config.toml
input = "log_mel"
targets = ["instrument"]
shared_expert = false
kernel_size = 15
residual_init = "none"
learning_rate = 0.0017
max_precond_dim = 1024
adamw_lr_other_params = 0.0027
Rows from block 3 of a small sound classifier, named by matrix and row number. Rows with one number within an expert belong to one neuron, the router's apart. Each number is 128 + 24 x the weight over its row's rms, rounded and kept within 0 to 255. All counts start at 0. Numbers have three digits each.
Before each expert's rows are labels from the 100 clips, of 14976, where the router gives the expert most weight on average: "top examples" is what is common among them; "loudest band" is the band of the loudest frequency at the time of the peak. Only what is clearly more common there than usual is listed. The data: synthesized solo parts of chorales (CocoChorales).
# router: router (model.blocks.3.mlp.router.weight, 8x256, trained with AdamW), inputs 0-127
# up: expert up (model.blocks.3.mlp.up, 8x128x256), inputs 0-127
# down: expert down (model.blocks.3.mlp.down, 8x256x128, transposed), outputs 0-127

# expert 2
top examples: trumpet; note F5; note D#5; note G5
loudest band: 1000 to 2000 Hz
router.2:121146131081145144126132130111107136096169144175107103115167107141147131135117114146088122144133093169158137163160099173129133149144161099152150097113104118171155101110203145090152145087154097089130135138131142097159145141150110131124136134125137129138112107142163112161126099112164156139140119164141086114131172113142182083127161098163093166089142138122138165123139121153127113108101
up.0:121115133117113096120145151160126100128173124115163143111141088107119145137135115105163109121119092115115087120120125153151130128148120113126101165155138129117157163138180090144156107135128152081112103149122127131124097110143104088149104136129124155141105146145109136125113141141105157104136104165101107139121154158132130087128110165105135115149120110129121147170136142120175174121132
down.0:158109102109175131092125141107106134120162174123151135141169120115092070111138099161110194162127123149158182125099111165156087134109117127075159128130122111127131111134148161153117079117120104140126139166135148146107120162125113153172155159138129138081127107156078141144108116117148100085152134164154103138099103091137117124145161137140106116140134133125151127110110130115142116129144
up.1:107141121101113084161126132137194163126111133092119132049145125122139144120115150124126155117154131134088171133108076152130124134172109133097134121150122145118140115137141076137141143142119140155132119156149129117149122120141129081123094150114138128093163125098166126106121147135128149093117118128147135149111110165133128103146161156143108152094111090118172126171120129097138113172112
down.1:146145137109136159077128065155141129100130096133130099179137135121145180128129122182080145135131141097114119132098139112134109130147142136104078163147142125125102080147104138113151122124142150128107117081114158105119143121133162159141118159113120131105118125128109100115177094119142122135082099115087157102106127109145140126111106106131118128137182173153129117105157131153153182098151
up.2:118114192129141161140144138147142130098123144154137099109167107121172132098139089093118125127136137105137111143124121113126134141128115138155138134111162079111096106102110135144209156080122145172157154115124122093121130151110128117104136116131105109178119075123114146151133147127122132135127143124118101134099135143112086098154116139142090121129100104159151105148135130106143146084131
down.2:168122108126087103078137130088098099155112106089181143125131118161112105097126136148110139102135108127140157169136135071131144147071132168127136134097109136113143168126135132118134092111116139139109120099139108137106102138121112174170104120126110135197121136125137115115161114129100070124148142110096124122118114141139122148119115151091120122110121130106137108088127165142125130090131
up.3:194130147153162128134124162112146151134126081127146125129117083134111162143113147163179153141180146105120136137125092125148093094108172154140147137092129116109128142105113139119098148164127141134117114108133120157143163119077153146188111128102148153157164123125103123128092090105153094104153113131150106142144125137089171133135114156150161112142150102177106173087152124130106086110104
down.3:131103130118108137113108117197166145142142115086126139123149130106110125145139112079154117136150135150108121106105161129133090175151153126124094120139116156127078090168123141139097143093145115157131131104104150116135123119135138135134110121134152099129096114144108119128138146151134168157103137095113140156098092164072165082149093132153127097110107085134136112146142112162096153111101
up.4:125145141108110102188130178100184113132129164101143132110063144123147143157093112082119113165153140115137130131159102158110150130121119101137106106120141148042130112137129060124108095103121137133124104138163111105145123126160138131145118088150144103151126128171094169144090092107125089117157126130161125092126076140144142130104125168107131129143150118145144141161110129112117084120120
down.4:097138127167080160131130114146099119158141165137126124102108114110117090157101094137113157190146136136176173122153104137119143087134150134164137117131123130140103138108101115146090123140106113137113101155148141177158141092179144095130133122094142104126123116162145112154164156149139142128120110120124135139123171119170145113163135148123092094135127113078106120141139135131134112112116
up.5:092118103107137108107118158127123129106137080151109127141162126119130138151121140104075128103102093151110137118118115160138101111114100088117185062114098138111178155126136108119130117134114164144135100199138186118108159078141130140106150100165133114133138114110118139113107140147146138154138164158118109105150128104140127112136108079124138125105125140125112158132142133142171107126171
down.5:085130126096131115116137138094101121147142083087114098124132127129081144128130175126164136136142131134166138136170135149126157130127114112118130161086162129101153165138150139128113096108146114137127172086090153089163113121128111087138186146149133120169129141116092166137114132070090117137152117098161140139119135152194183109079113129146164136127113156150167123084145152132113100112129
up.6:145163164138100116113154170075133107089093130137133153125116089154142127133127116177140158149124161165126117136097168128134169133078135140142117148140160112090118104088137138167152135106109110118173160084115160101118137149129105150114132134105101138136107114127125093087121112166161100136103123104172112143133091130107159125136137134127141123175141112166134135115117064103067116124118
down.6:105113136115139130086104115127113148109108083100117139116133161154135139141140165103161131088117070092128123123136100109105142080124132122108126102087135092122136119123114151155114124141176118107130126148158109142124077104090122139150159122131126140116129170121133123149122142136152120147111133119135148090113115147116087138106173165141139096132096142126112128112142129135110164157156
up.7:131101121123110058114103123137149161123136122082180141141113135118137111116144143115090099115113119133127185173138166144116123142089114113115143120112156101103171137139124102149110124118164131167153154131137128178123110120109137130133111148124165105131147088139096145133143186141181148127117097151093151147145146135102103135122146095109174107122160173140089159153137154078111120137161
down.7:069126143129120139177153146119132125101145162127128105093150117085148192153101134128118114123149126125176174115137126140136125135184148101179058122156134145147129098133139125100132140181131119167133155118124102137124143131129137116150091115176110157138118092102139174127143082096148093161124169068128144113128148147130159159172161120163142172143135103111087163152118144143105152152104
up.8:143107083134135101134129113159103113113135136149152165124148154108091062094137149137152185161144135131160113095169165110112133120146126135106134107104119101089109126141118161138169120140142129127126157155131135077102124097083131147124082175143119153115140140182100120179107120146111105105121166171091117097128141143134151115123146139126159126092097152150119108104196152154124118132132
down.8:131147160195180126133134146157141137140109114109174136142112099118149122118136123133081157136145171112170137132099125103155178138098114112106149150133128124087167130142128137143123149129105158124101119106145162121153117161097129094120090143167160095116080121126139125149144104110132169133125082156133112128136138123080117171132130123136178188128113093113109117092114148110102128105166
up.9:154149125111143133115133109137119129131149137146117115127125155124090138184144160119112115101131131111160139086141118171129157138128136161112126193100171126163095135141140091094083103152108107162157097139167149163122151140138160102134120121135135142167166111122109148150049125132134137123119085089105134158134137076156151123133105125161159120172107148197153121110122129134155112109111
down.9:101107100122134120120100163146117125128162123120115134109147121145143113124138146141163105141127127161137158128138109104115079095146154125137128095128073149089133138111104102118135110127137118166108085138140134095120136125116104128139158153138141099091140119170154133091166082114152129127148181109162148105114077102109117118097134159127174130102127157093140118142139201167088151145089
up.10:131114083144147184161109132151102123105099179127167138174124106109123124084155173126138160121164109143108137079131117131151130134118088136117082093096131112154133133172145130128189182129104138179123171130153100127102130124171096123111116144109133143137118126165118106131201135121135119141067122113143114134117126080122157143129105125113141139127147105151129126156099126149099133126087
down.10:125153171105157081096105138126080146139114133154086129135136140122155121156098165131128146129129158110122140142127136110138103073114118112107116135150135135144119135102102125185132117130119116150098114107137115145111102135146126173090164128113147129146126138142095158121113134162115116119087139129126155140172140099167099125130111115126101169113122102157109111132129112146087128107116
up.11:083168142159149153166131150130133121109145133101159167154126158112163109147132126119094118146118129127143120156092099135169130133157112142142110143158122108118116105131109115125143118112113102126089147144155104130156107138158064148100129100104135137111155094167122151135110159140091133136141140140106108101098096108121110113103121178116116150100139119139118128128114101097134101179138
down.11:107146108121116113110134112157151157111091158102136087174098117126133151138103107127147134159099114116157107138135125115159126134139095159091132162127126124123138167096140164160115120127134155134130141137135117125113148138086165144105115122110124112138173169082118125082156157132144155165131082095095166124100132124099116127105124144123122167092156067130168104104164122130115131112143

# expert 1
top examples: oboe; note A#4; note B4
loudest band: 1000 to 2000 Hz
router.1:167114127164141145162147162149094117177126137135137146186134131167141143109161104083075127125170137111154093150144124088132134152114118127090144148142169112097114093146122135095151137167161133136139133090134160111133121115093126149138112150144161078146103096091152094150087150152091102155154144147104106129107130106109107152118099123098134145123132138107119099103116106163125153110165
up.0:120184149092158107179110154121164165114128108129130132160107116122094138116102083173157104122147150125115151089161085145113136134125151096118133137122152094107118152107104146143093149064146095056139122142140115121130137127131158129142132108131138155101131124150181154084077139105154111147121147148151140134177132145185149180140130174166150121111124097106116146136159126140145107124127
down.0:131134085142109143093141135154130132105164150155163156134145092068165103131092117124109149155164131115141144103128138130151170106135148110116120128126108158128133149140127127103156129137067079109110142142101113125143128140186092144170118147143185121130150161084128196104118159088144170153141147102100143107079085122113093084127150149127144152129129130094114157104164144137109116132115
up.1:161109115130118167115113107129126126134142132134131104120129136121107114108124137095099112151124116097107153157094162160118115167099142126163150163121082148101105124138085097137088156147159119143132113098082136095131135119055130143206112107092126096132135083078167136134116115164125113130104123124186114142083077150100128108107138083136165124130152123111160107118131122141093137142137
down.1:161107144104125110135128141066167105150138150100142146115146142140149146134155122168169136117150098123123117116173127092135087141114155090109118151110148116133156147138156087128147128092133128112123119094140161114091122140154133144095092174164135138124133146133156093089111089126128123133114150135102135121130144136090100089129142131145105127077106147112148132164165099086130150092141
up.2:094130164129148162077126148122091126111141135078114133104120119144113118107093075158139144161118143116135124116144128171080088101149154149139121135128128151156087141150123121165171139107058094154136115171148106146124151120085110146115110077141147136129107105155110143164091105134140109148132114159129130126082197142151129158159146149130079121154133181169140133125153113161117103085115
down.2:151153126155137108106118105109121125144134164188129121098136136131121149155099167133148136125172150139109094093145126110129147077174112131088128143166105143137141111124091126138104164120067123072104147083110141132099105141114104131117152136119135148114151137166135136122116130120108095196117129117115103132127075077128148126112155111087102139155148032108148165148123122110144102168127
up.3:153120137153093112135111115126194160171162101097137100120152137134149125116097166105110099164107103085128104093128135146075119120144169101130129110124130144083182158098105139116093098159127108135129169118113118101134096112123104115109096096097084095160102093160148144139122147110088122126106094129125132123123141129077115142158137155179116104138169146113163164151144159130115136141140
down.3:114130138178156095117154106158132107102125119149104149111137118143105094140111155093119116167135163123147079089100141148113103140081135116156129144097133166117114126157149093110114148126147109122097117126117112146109159159094127146134151120136135123136151166145105116140113138131142104140129094116147122147086126135147114144149107137128156117121158137130121120084140101120096147121076
up.4:096127135163114104143091101121158130151124108123122117083125136101143132096104144096140133100086094127092126156090139145090117122119093136148130123172148122125094120107104102169059143127119130076109091098099097124129133188157127122097138123123143061126164110120090132136120142126128113098117125183147081152110132140114103114166131130133132151084105146192097129123109211148144108123122
down.4:143129135092134162103098104121198129111164158136134131160132077159137152137144142150139181103113130154148130082119129118125118153133109070137093163103101131126136122153154122148130159133138145171148182115117149085137089140117157168129101108111115155173119115105099182117121134093112161102118137102143137116136142145110146155097097166135139117147138099089096107137174124134120132093145
up.5:147136141103126129135172127141147139130142109089110156107179121121164133131135152125163111136128135124085180116117166146058125111132125147133180117135103121100160182135142114126123120128155107135144115134108124112151175153110179138078150072132146113142106145091136084161099137140130076132157101129118116102107107161116145126141108104129106130102156129136125141165101155144182137123073
down.5:125136110131117150104102133133081171151116153131155084135115120133129110162122150148113160151086162120120126071150121128154117132155117166086055114068161109147146107125139114132093113158143091095094091130140119152104120129136122095123113144109115167131099122154121134117152113124108112149106131149087120112131107103154143136104127147166126151158137100095074109120111086117111137133155
up.6:045116126091144135143142105146141085095146151158106123096133151187148142137110139129136123154126113197110131138093093166122168136149077125103158119127129133109096114154145098153131096111114160155116135148125155124158121140129160139141084112101136128117113123078101127170113146131120114124137135093131146110070147167154142185127114064152115156140148122120133108141101083106142102138169
down.6:127123113106088172112117127146112112165115082157101132108076134086122144067152129149118144116136139093058092132129179130133115114121147125128155137138112164163136158097132146133127148147153129113124111112096129136095110102169120113150141134153134129107091146163113110091124120098108124155143122183133100135141139144123101138174106173132129112159104140099120119125163146105128165148132
up.7:144157105073127108116125108138102129155125141098089087121159126107118083126100145112132122127116119120125093186130120076114170118159106132136167130159131084192117141120147133103138142120153133098133160164140150111145089146110112109171152134128135122180160107135124093122127130128121129112133139130141129100087122179142090159118146116103095129085119105105093147152133091165162159116135
down.7:133124123139142097148136178134115144126126106146148121141137128172169138084128149127139127102151142106108153079136135156180108079148150169117122164106132126098134125144121118136115102139132132123160115170164127113070177099120094130128143121141110163149103154144177088131145137110118107152120121161105162141143181059140134125131123108150161093158146132135133152139095133104093158129129
up.8:138129123147157128151091156142142159133123114116097123130139118122103139120092085148173171123134115096152145094104146152106135104135135129102145087082107116152128177151161138139085131209120106116131108160132145096147123140139150119125096116135117130129102165175116174141125118137107176135124145107158127138153120134124170114137126131133100125128150132155154151125124103167159120149136
down.8:148164081131142094140142070137137140106123127120152108136104129099134093119085133129129150119138117153119102144128090120156124155156116136134107131133112102146109118098148127154131164171119099140160119148154119110117082077113127128106151124158136119153126181136183133143143109119060184094133141154088129085088110126122158078105151152149113078151103090096123126144147125112167137121160
up.9:090087150179134107122148162098154106128128063121118135139123174129141124123170094109148133083122126115111147117121156115145073113156103150113094127119096118096092139102110122122129148126108175129115131118087154128113119125129098113122123135119127131156157143098110171095130103122145140123148114109087166134131134142132122134112125147080109129116123140178135120125127170121101138146089
down.9:150096097115115150138120136126155141130140150121091101112160180150093152109132172158132099133101133163097122105135141148132136080149107158171143153111152171175134126101135152138141122107118118130085143123130163111103124144103114120152150158136109131118099118127140146140085113131098123101117146169170076140107157134110117082129099142156153194123149165119098152164137099136136124109139
up.10:124170122073136144111102177150096149140121112103095124118108128143130127172103116114105168131120107120167115113128100133087135111125126124120141148117099162154123090099131142151162140089107122153144118088137091117131130142114103112146184080116089142114155124195134108149082156186112110161115132132117081125163159127105147159134135104165086147124117131122119139176131155149140089106102
down.10:112101178165140170135106096092150133129104149158145129142156106109106126116106151135126134104087159124145132121106106125104087131187122164125076088103163100114164088137110105137149143128167127129158108126122128123131107094127171171089108132125159172168110117117108182073148135099163153118155113141165107121122117155114141076129130150098137135167140055146130137115103125128123098124139
up.11:112107161119092130121176136118130145156074159143128090130172143097090100118151108169133125066123133147116194126132096170133147127132151091145149118154134128130120117080107135151106160147179127145106085131164118129169113112114113157085105121140117139169167110119121166154129139114175160124104180147118121177135103135155138121138103142142136141153143166178189121114139140172161130149110
down.11:149101091141154124183130165156122127109147121154108164136148092123128152136118150159148108089110103114133109104121129132102114132088150088071161120084138115119098156118111141129094084136136106092126111108139130122106112121111168124124112167132155109147150149125132113120136107126139147115130101129139136089096077130078141163152083134097161138092118090122125109165164120136094155148126

# expert 0
top examples: clarinet; note D#4; note F4
loudest band: 250 to 500 Hz
router.0:123127104126123125096143126157136098125160165114124181155131130104125124136151129094094104182127136106169110120137090120146117140142139130096103150142153161106133098132110153131145129121166110175149152103105139112110101107104112106152083155153107141121140091176122105148111130128136134182173151134152151135096116089124144131074121121141146103138131172128082097102113100140097150115109
up.0:111146144113111101103140133124156129153118111156121104153056125139135151153108107113173150101052143120126179109137132151163173116135130134189132151127163119141082146119102167134163110110154093070124090131120091111101150137107123127161144135151122156120142133153118146141132110154149127110141144129169081115095138104148135131134095129116151139126139090136130175088123146106122123120105
down.0:154136145169165157114124092166111116151108125117114148129111150096112105135110111134141173114177126111133134124115151128133142132120145118137121139133130085139148163152142132110125114150098113121082133131095155121114122145134130161090102136148155168166157155148124130136117114110178122130130108119168110186159175131131173157132133137164160123118132149145106109116060108119120120153145
up.1:106122158138126106122101130081152147110133124116133121135117109084091109144121091089118149149113145094140114109139141140139133117090173105119138128105098129101137135096122127151133099083159148139166113144159140127128103082099085131148106160128111126140162146122128111110066172167156102178137139100168104090102108120143096115126123105139136087096176110151100159132150151102141141162146
down.1:144123107133094152112114112133105138151102138123117067126125149114134162118123140127097149121201114113125145122133131151126120128134114148120190128100138133168098120152167143122139095195122120131147125124125140122160086131126067160103114176134122132107096105073116140095133089077121106097113143171179100133172113083128115109141120111129063113169116063127111156136153114162124160143155
up.2:191146139130126147098133144131112143176115129114105154093121072119097101079164157148150141106110130158132130149131105116138165159128151119134113134105072147168196158134103128176104127149109115081145148160134126151126106084113158125129162115126127145150092089164142110100121109120110162106132094104147187138090160119104160156180153092140118122130118126119162102137113137098122149112107
down.2:123102118117109114146164112168143095131120149112156092152113121165133155111079131112146110203140118095140127140104135168147108105119151115114146102105131108136123127096168128085122132161166112172126135136155127114100087138116143128133148085126157110138173073113121161151102137140182106136103118127136120118088138112129100090113150152093147132122078114128139082105138146098111085157167
up.3:103179146113124147137058122134110144157094092108119138114078139100093109123117147202132149104083136096121158129128147114103087113127147118112137119112141134133148151100126127140074145137099131176161116107132134125150176126120102128109131131143174145128117124137145112119145127131148119142117150139103106123184145117144111165151073111093100128161151179180095112135146107139142080105153
down.3:130123128124144096116112143146124126124121069110105138119138156126149103122141102156135153124183124124150148143141124132192138089080135091166124129171126135114131131156151094164149115128134103115116116114160146152166116127059152115146158112113096158125086120127134106142093172147154129124104108209123123130129122135101122161079144115107105156108126098120114068104114139103134090159137
up.4:107115147163122112134107132122154149130103134110140126143122128142127132142101122130126112103122118095136061142103115173157111175120130110135140120134117166127140165136126094106139162134156146105147138186134127169083163115112120110166115130156149129161132082139157126134118120158151118115111113126119144128143075132145100046118102138113132132109146166102156110126164125092151164202136
down.4:144128161126122165165123144169114081118127128128112102141136114128108190113094187151155129132136144149145142148165204162097113145135128126173158128103111093124137126081123134125106143121114133148130102113123123064126117165142128098117094139118083107150152150119129085139146114144121167120142101185109084116092137135087103118110119124122115072139157110131155096135118137167095120121090
up.5:133138113108131126080141116147129077139148118141158148116160125170104126141108180152154114114175135123098129127109136130092090172167156136128152100168138140146123155099155075131126117134173124117154158062121165113129105097121132119135136103160136109133147114109135116137127174148135126125116118118114166129124147172150115098137107123127143129161097131150105125168104123084089138163081
down.5:124105114175115125126116126143111161120162137112165171132137114115212113118153103087120161112126172098150071151111113151133125120140160129128099132131090138075117145172105120116129164137089116114142140110121126138113124152164136130138118110104104122137144084149126134108124090160080160131128096141105149120140131161144107141107124059127114128110109207118085128102122122181132098097121
up.6:122108086129144080109135137119133139145142172132145154098162157118092085101149099092158180119148164114140099137170118130072138126114148121154154161124119141123113107129157156088092132117138093147139118113093115089116122114143170094152165111088102110125090131182119124119112145152140111140146144147119163139109132153128103147103117130160123123125157160134135141206132115135164130157118
down.6:113166123125091117157103126115112157093137150096132133144146096128143146125078150135130137132167099169156077093069131101152139102172134101136099144144173149132172116090115113095153092078145165121151159124101105122104116111107097127142100149166079128102138107118095131157143142101138176114092151119164159113098149126146164093146150167128136100153134112101137147128087119090131138141141
up.7:105176133158139167129139082088123129128139128127154096147136161175132157158126086163169114102123138178126070172128124113102150151146129115119080106119157141116133129144123124120113107145117173152084146165144140101135144149173127096090129155153140158142123126101153099130143099155119110156069120095104136133090156145148142103109110119128159152145119089134119075133103148087169134097102
down.7:127140128088126105146158148109065125148125096119115155114143131069152133130078136130112148103120113100095149156102147144130120111081120145145128112152108105136104153112120154119151149105093134100133163142156122131112113097120148163129109154163165139123139166119142131109138108117163139116137111095144130075129122162126128146107129142166136128145104130133149128158100132171142157142131
up.8:150127163141128162142096101120139113098170114133100095080198141129126161155132083116087108157115141102101106133137158125120088115103110078131150141120138134137159132153162114138151137091169119147119131173109104156116103145169154182125141168139160103122148098146123108097107141158115128101134114099121108153142123149127105153129139116079114157149112146114128069105146117099126113156097
down.8:116084117103124137074146124153104105139086145131126083123183132113120127151116114144138159122114120121145153131143138141128123117188148154100113096125139142137091116165081142083138126081127152081165111100103121091152120090105095134126098135098132101107114136134151124134150134106130094106069145104099110089131110119119131114137159157116119130084161096139117135114130127142108113083150
up.9:151151119133116157114157106124123140104188152154122093156125128105105149109134153091093120132143075187164147120157108138170146150151164105180149110079119146146148142167168132106174131105128119154128118094149109108132205163178145130119117143172135109177115105152120120164162157135146132114119114132138092132108143106163147121146158110145149155156105182100143104151120076172137121168098
down.9:122149142155102127110110141141122123121123132081137161139131111124135120132150130115149122074146111125129106135134172126117137120150122188107155132105141126073128136062067107164134109105164111085157145110131153150113113140163130121086106147065107126122133149120072162140113118120150123109136166132146138145126102131128110122104158144105135101154131099113111145078083136126091150095131
up.10:135135161135125149137126113127141112061133134126103135094137117132136143132137138110150085119125118120123121158163125145085131115097130140152099108107180139136103118192122129088105164163127123130140109127098113138140093103170124130130152127146163130085138100139114148100170125117132111137120104116127138125139123162127121075154144102136068094118119123162141136118150129142172147123142
down.10:141150134063144123121179113060119155147106141130124148166142166117148170137114119131130114150121079179088131131116164169151137109077113129119133147080111086132128183116147158145137151136161108131115099135158096131104179104087147147158136140139155142117130150103157129200142162125098133137127121117143085151103123165122142143130140110116112144145169100098104096142140134129104133111129
up.11:093112082120136152140116112141163134106125149084104129140201130114083145172135149142123125110121124144159103102123137094138092151119154122080135147114135111132130146134137159115081108117169154124124115100106076130103102079182141148125132181163140092124138137166149108116099106111110138180112143074129144152154137132129084123124158093140139134097123162110111122109114122136115087095125
down.11:187120114150146169157141154131096122102117119130101118144131110165125139122123108172126132106119104099139105139082149062142150127146122142113094102179130139137124178147154138128129092146096129129105093150119156110173118121134142148077116133095132137138128160109111138153134105095110156115151173099172085118212115116137132111145113146128068138138107123148112105135106108119127100114121

# expert 4
top examples: flute; note D#5; note F5; note F#5
loudest band: 500 to 1000 Hz
router.4:147131133142130135150133085132124138116137154160160121122092116121146139131142114157158138142101102110104119107094163120169112126154169149084114104116134146129105103130162154137152144124144122121138118162159140131104135075172106130132143127098155134143120108116144120100143148106098148140102111112138097122121133100122140078108085108179087098149086124093118151126176165137113127130105
up.0:123147146097110119116146146119159130112098123143144129092103154119097163118172156157122139139143114133136110141132194084098094097115122114123167136164139093179128118098137125160136106086131141149146124097124122161121161144137157128140153127130160193114115122132136164132146123138135127115109110095132126121152150105164102114170112085107164164160156195137146086143163149102134125113130
down.0:145157141099130112124123083151111159160142114156132126139172132145110098147157128130134142148114104114185119178141164067138151133132107101133143102127139111157130184114128153134077163115098132107152161143092109151135167108167139140115138138093165159177140115161132124131145133139112166105145128174129131120141134077123062125155095148086151149111154129110168154100123155149171136174124
up.1:148117139145112141099171107134144184155068137120096095123091156159151104109140127132135101156108083153113129147124146169141144143148092111114154114157149156131109107106108136155084113126161089131131104175093129094104075126153123085136163106074098133147122101139113157120093111105105088092121119149140173144143158092079110108111161166132134154110150147141144188112129115129087102122181
down.1:079146123073102169138109138105129125154165146131153128128174128166145079101182109105099102114099144076160150140137143120177146172132136161112118108119148122097178099133136097121168133126099158110136123142084150120106159119123127162148109150118131139143137141144193127102145129134145126117101087138138118158135132120147100145166106124122112141160200176114092126107107103095130106151153
up.2:129064111110154097091150141101141117136162172131109104134168138194156160132136119090131120148147095129154144143152140109145173117103113153145127128095115093158169092129131170075167113129146131115099124165130112094126129089119117117167158150119106097130102104130113145150138111145126125147124153110125117153120127130147172158139157120119065140126135136134126058131116108098124177078141
down.2:156103123126110101122128121097154130118128110135154101129156112107117084115127147165118103137132149094130126163126122132102152164146127175149115107129149135104118136126152084128085120099109166128131149141132124136166121155130112145126111152155099131056111154132113145131084157113170163115152149119113124136126145102123140137140122100121131137110108168151087163184144134119133085137143
up.3:114134133128162139129117102140136140116104123134099133119114138101185152132157141098158109104136130142118165103155105111127142127136123097140108102124117166093097106107150101082127159162102167137134136188076152144111130123148163132091142115156095145147139151158132130095131129125100126171090124137126108094098142093168157129106145114143150091124119137109112105160125106115160063140121
down.3:157133118164172128123181178119147181123150131136128136158146131133146119123168124140100106127103150133126113145096110142134101114119141146130128133095112118121167112144149191161085150137178093115128175095116100093125119144138165138158158116141169121120141156131125123122133159147127120107089071125117159128112089123134118083130123138143161173160115125127108154114149107129126065108169
up.4:099134097127121149136119070101167139108101132130147139117105120092093122118146153178129148133132037107105122102138155095136049134116086122131132108152142111122152129115116119094161157165078129098128167132109139145156129086150170159114113154145091145094148115158144117141085149134135137150138140142142156154152134091123121114143135155159180145175143113134134126139117125160126160130137
down.4:152107152161141112101127085105105124134117140136143108161167119162137112143150169120157132118116142123152091168159146129112140092125144126145115120135112136130101138148106136119129163139088099132101128121114148099091125100123121116151116147120151161130102144200120129079143130131121137088191102115143131111102097122188148149140121167132136146129137124137148137146162135155148069094126
up.5:127080108108164091127146143132158158080148068130077103136124098122127147110116088130102098100135107107125142149112164103141058103109126132117125162165125125116160177121133095108109146130116127127088142132106096158101113108140147126135140078125119144131119139132132171114113165091118138120142141134143148173137100143144089157096109154155103122154156133104129107185138161144129165140131
down.5:137123124163158098131152102174083125125133154111127138132133106112132098149165113148146114112132095151153139148136109124137123126159145105153097147147112160126125127131112137139145174123107148173088117112087159136142103123176153097136112150138130128108078135145080104152099175121084100122099092113137103154132077098085104140138136123114140115101109091106152117114158078182152144162147
up.6:143086133123158150104120082137138118079129114117150139148180121107123129108148111129109116130097103088094143126129133151120126152118102076144135109107115156090148128133144127141133138165155133150135088109109120122103114084099135110128128141080157116151105157100146161142123175129141166151091094151150118098141108126112095141154142154140108131132128121121142141130139139098110161076140
down.6:108158164145144145139130146162126121176118103114106125152133107156110171133128098097156128147161154146169108147149082133150137088151138120089123180137118090138120148094078127075133112130151121100149119108159130066131097116130154145114121106177087107123118125155184136158149121168156088136167147144134097207132109177160145106129146090136156101160107172145090093118105113106092139141139
up.7:116128137155144117093147141117133105138130142151141134106170063133117089142145092127153138106112116136113146123150149085123064134119164059190130150142137123182127141141120123097074130164117121121129168159137094109150190136118128149135168125151134145127148165114131135119152123108100133142103144141127117142106150092151121133156115149135130159139170122125110142126142118141149131130131
down.7:133117138125128135120109094162162119117142146134181110138132143161087103098130129103127133103145102157142072137112106120113144140134134135114147131139126098127132091131141123156158107101117158136154110091151127121092105133129163145107114158105103120124110133108120178128149127125149128124143168147129104084151147181108158123120172115121116095184065142133160137156092109121125127135132
up.8:146126091143092113162082097102149115097188116136194116119133104139149107139136121076172138112115115150102134103132124123138134121128139093133122109118088183123138134106143150103169084124161145150112163110130150113138160152113096131164154108138071163132081143152131183146080166136113172179126132122099121130150138131139145109146106178124129100136150114062149116135156100136137124160127
down.8:094099138119123134071138177151169109122139131159106148106074138124137144081179159110132146141149179145164090115135136115140155124110132105131157131161093126070159110177109116142115169129112105134132079128140171139144150158133145108146095087097129119119186128182108121100127122078158076116136124146154140113126124142164150152107145102111133127139108152149133140129147145121137143102089
up.9:136117152109114114151089124118146077135150131112116134179098125143123085146138128133116141067116124119082134100135101061116135168176120127155111135130117133134140171112151139081154170151108116123159133131131117110145151116105125092144148102158116123129132146152145104141135142153157147105149142146131116135110138113131129153102137136166113159126108139116089112148140083125109120154090
down.9:118084107107128101148168132145155096083133169102176108158130144124105163126115146105146148138126128161111119080124152152167121113063139065124152076128139137111129131115112104172102088124179139156118146121100155124125146136130141104119167124079148092129142154106109122132096134113148097126129100174123167103154149118123139113155136152112140140098147153125107143114110120100136123154111
up.10:153096149115134113114102115142125106153119131160126094180106123101165155108148117170139139143102167131131131104141099082092145125112120164127127092155136132098124119126126059138177126130090170138143144140103123137128098111147147081142111131087127166121121110152135152130109137120123126124134149119096105141129111100170106135125122103160082095101093105112123109082144157132133092148141
down.10:127181129100112169138174147100145147114116091112091120097116120102112160140144130137154159145127150118086134121164133106141102106147136163123108131120165126120139137117099132120108129151175110118120122065110085149132133145111127104116152159134113124126126137160145086140127100131123186149165098133164150116113180098121152108110097066141118162091152158162162177194117104121117139118114
up.11:112163157148138097121048145146124121104158147102092127139088136152138109138112143146099115111138169106109110122124115115131125114122141172134118094106138141115160128139089146133126132106088123143134137087115141192145188118129154116115146111142130151139079066136106167085120163157078145125125144110106136148161139141138154145135111154146137139102104136107161125088141110101090123144111
down.11:148166113160095120117169104137156108085140103118107142160137129141168167174143125112180153148089108127117120152153117149132161121166166123165183101147119125167127130122107160129127109140114126139104103111141145129166156181140162169124139171132128080152159141147123125121147184152159120103118108116133115123101098138175098145101124112107120130095155119108118165126210107146140132135166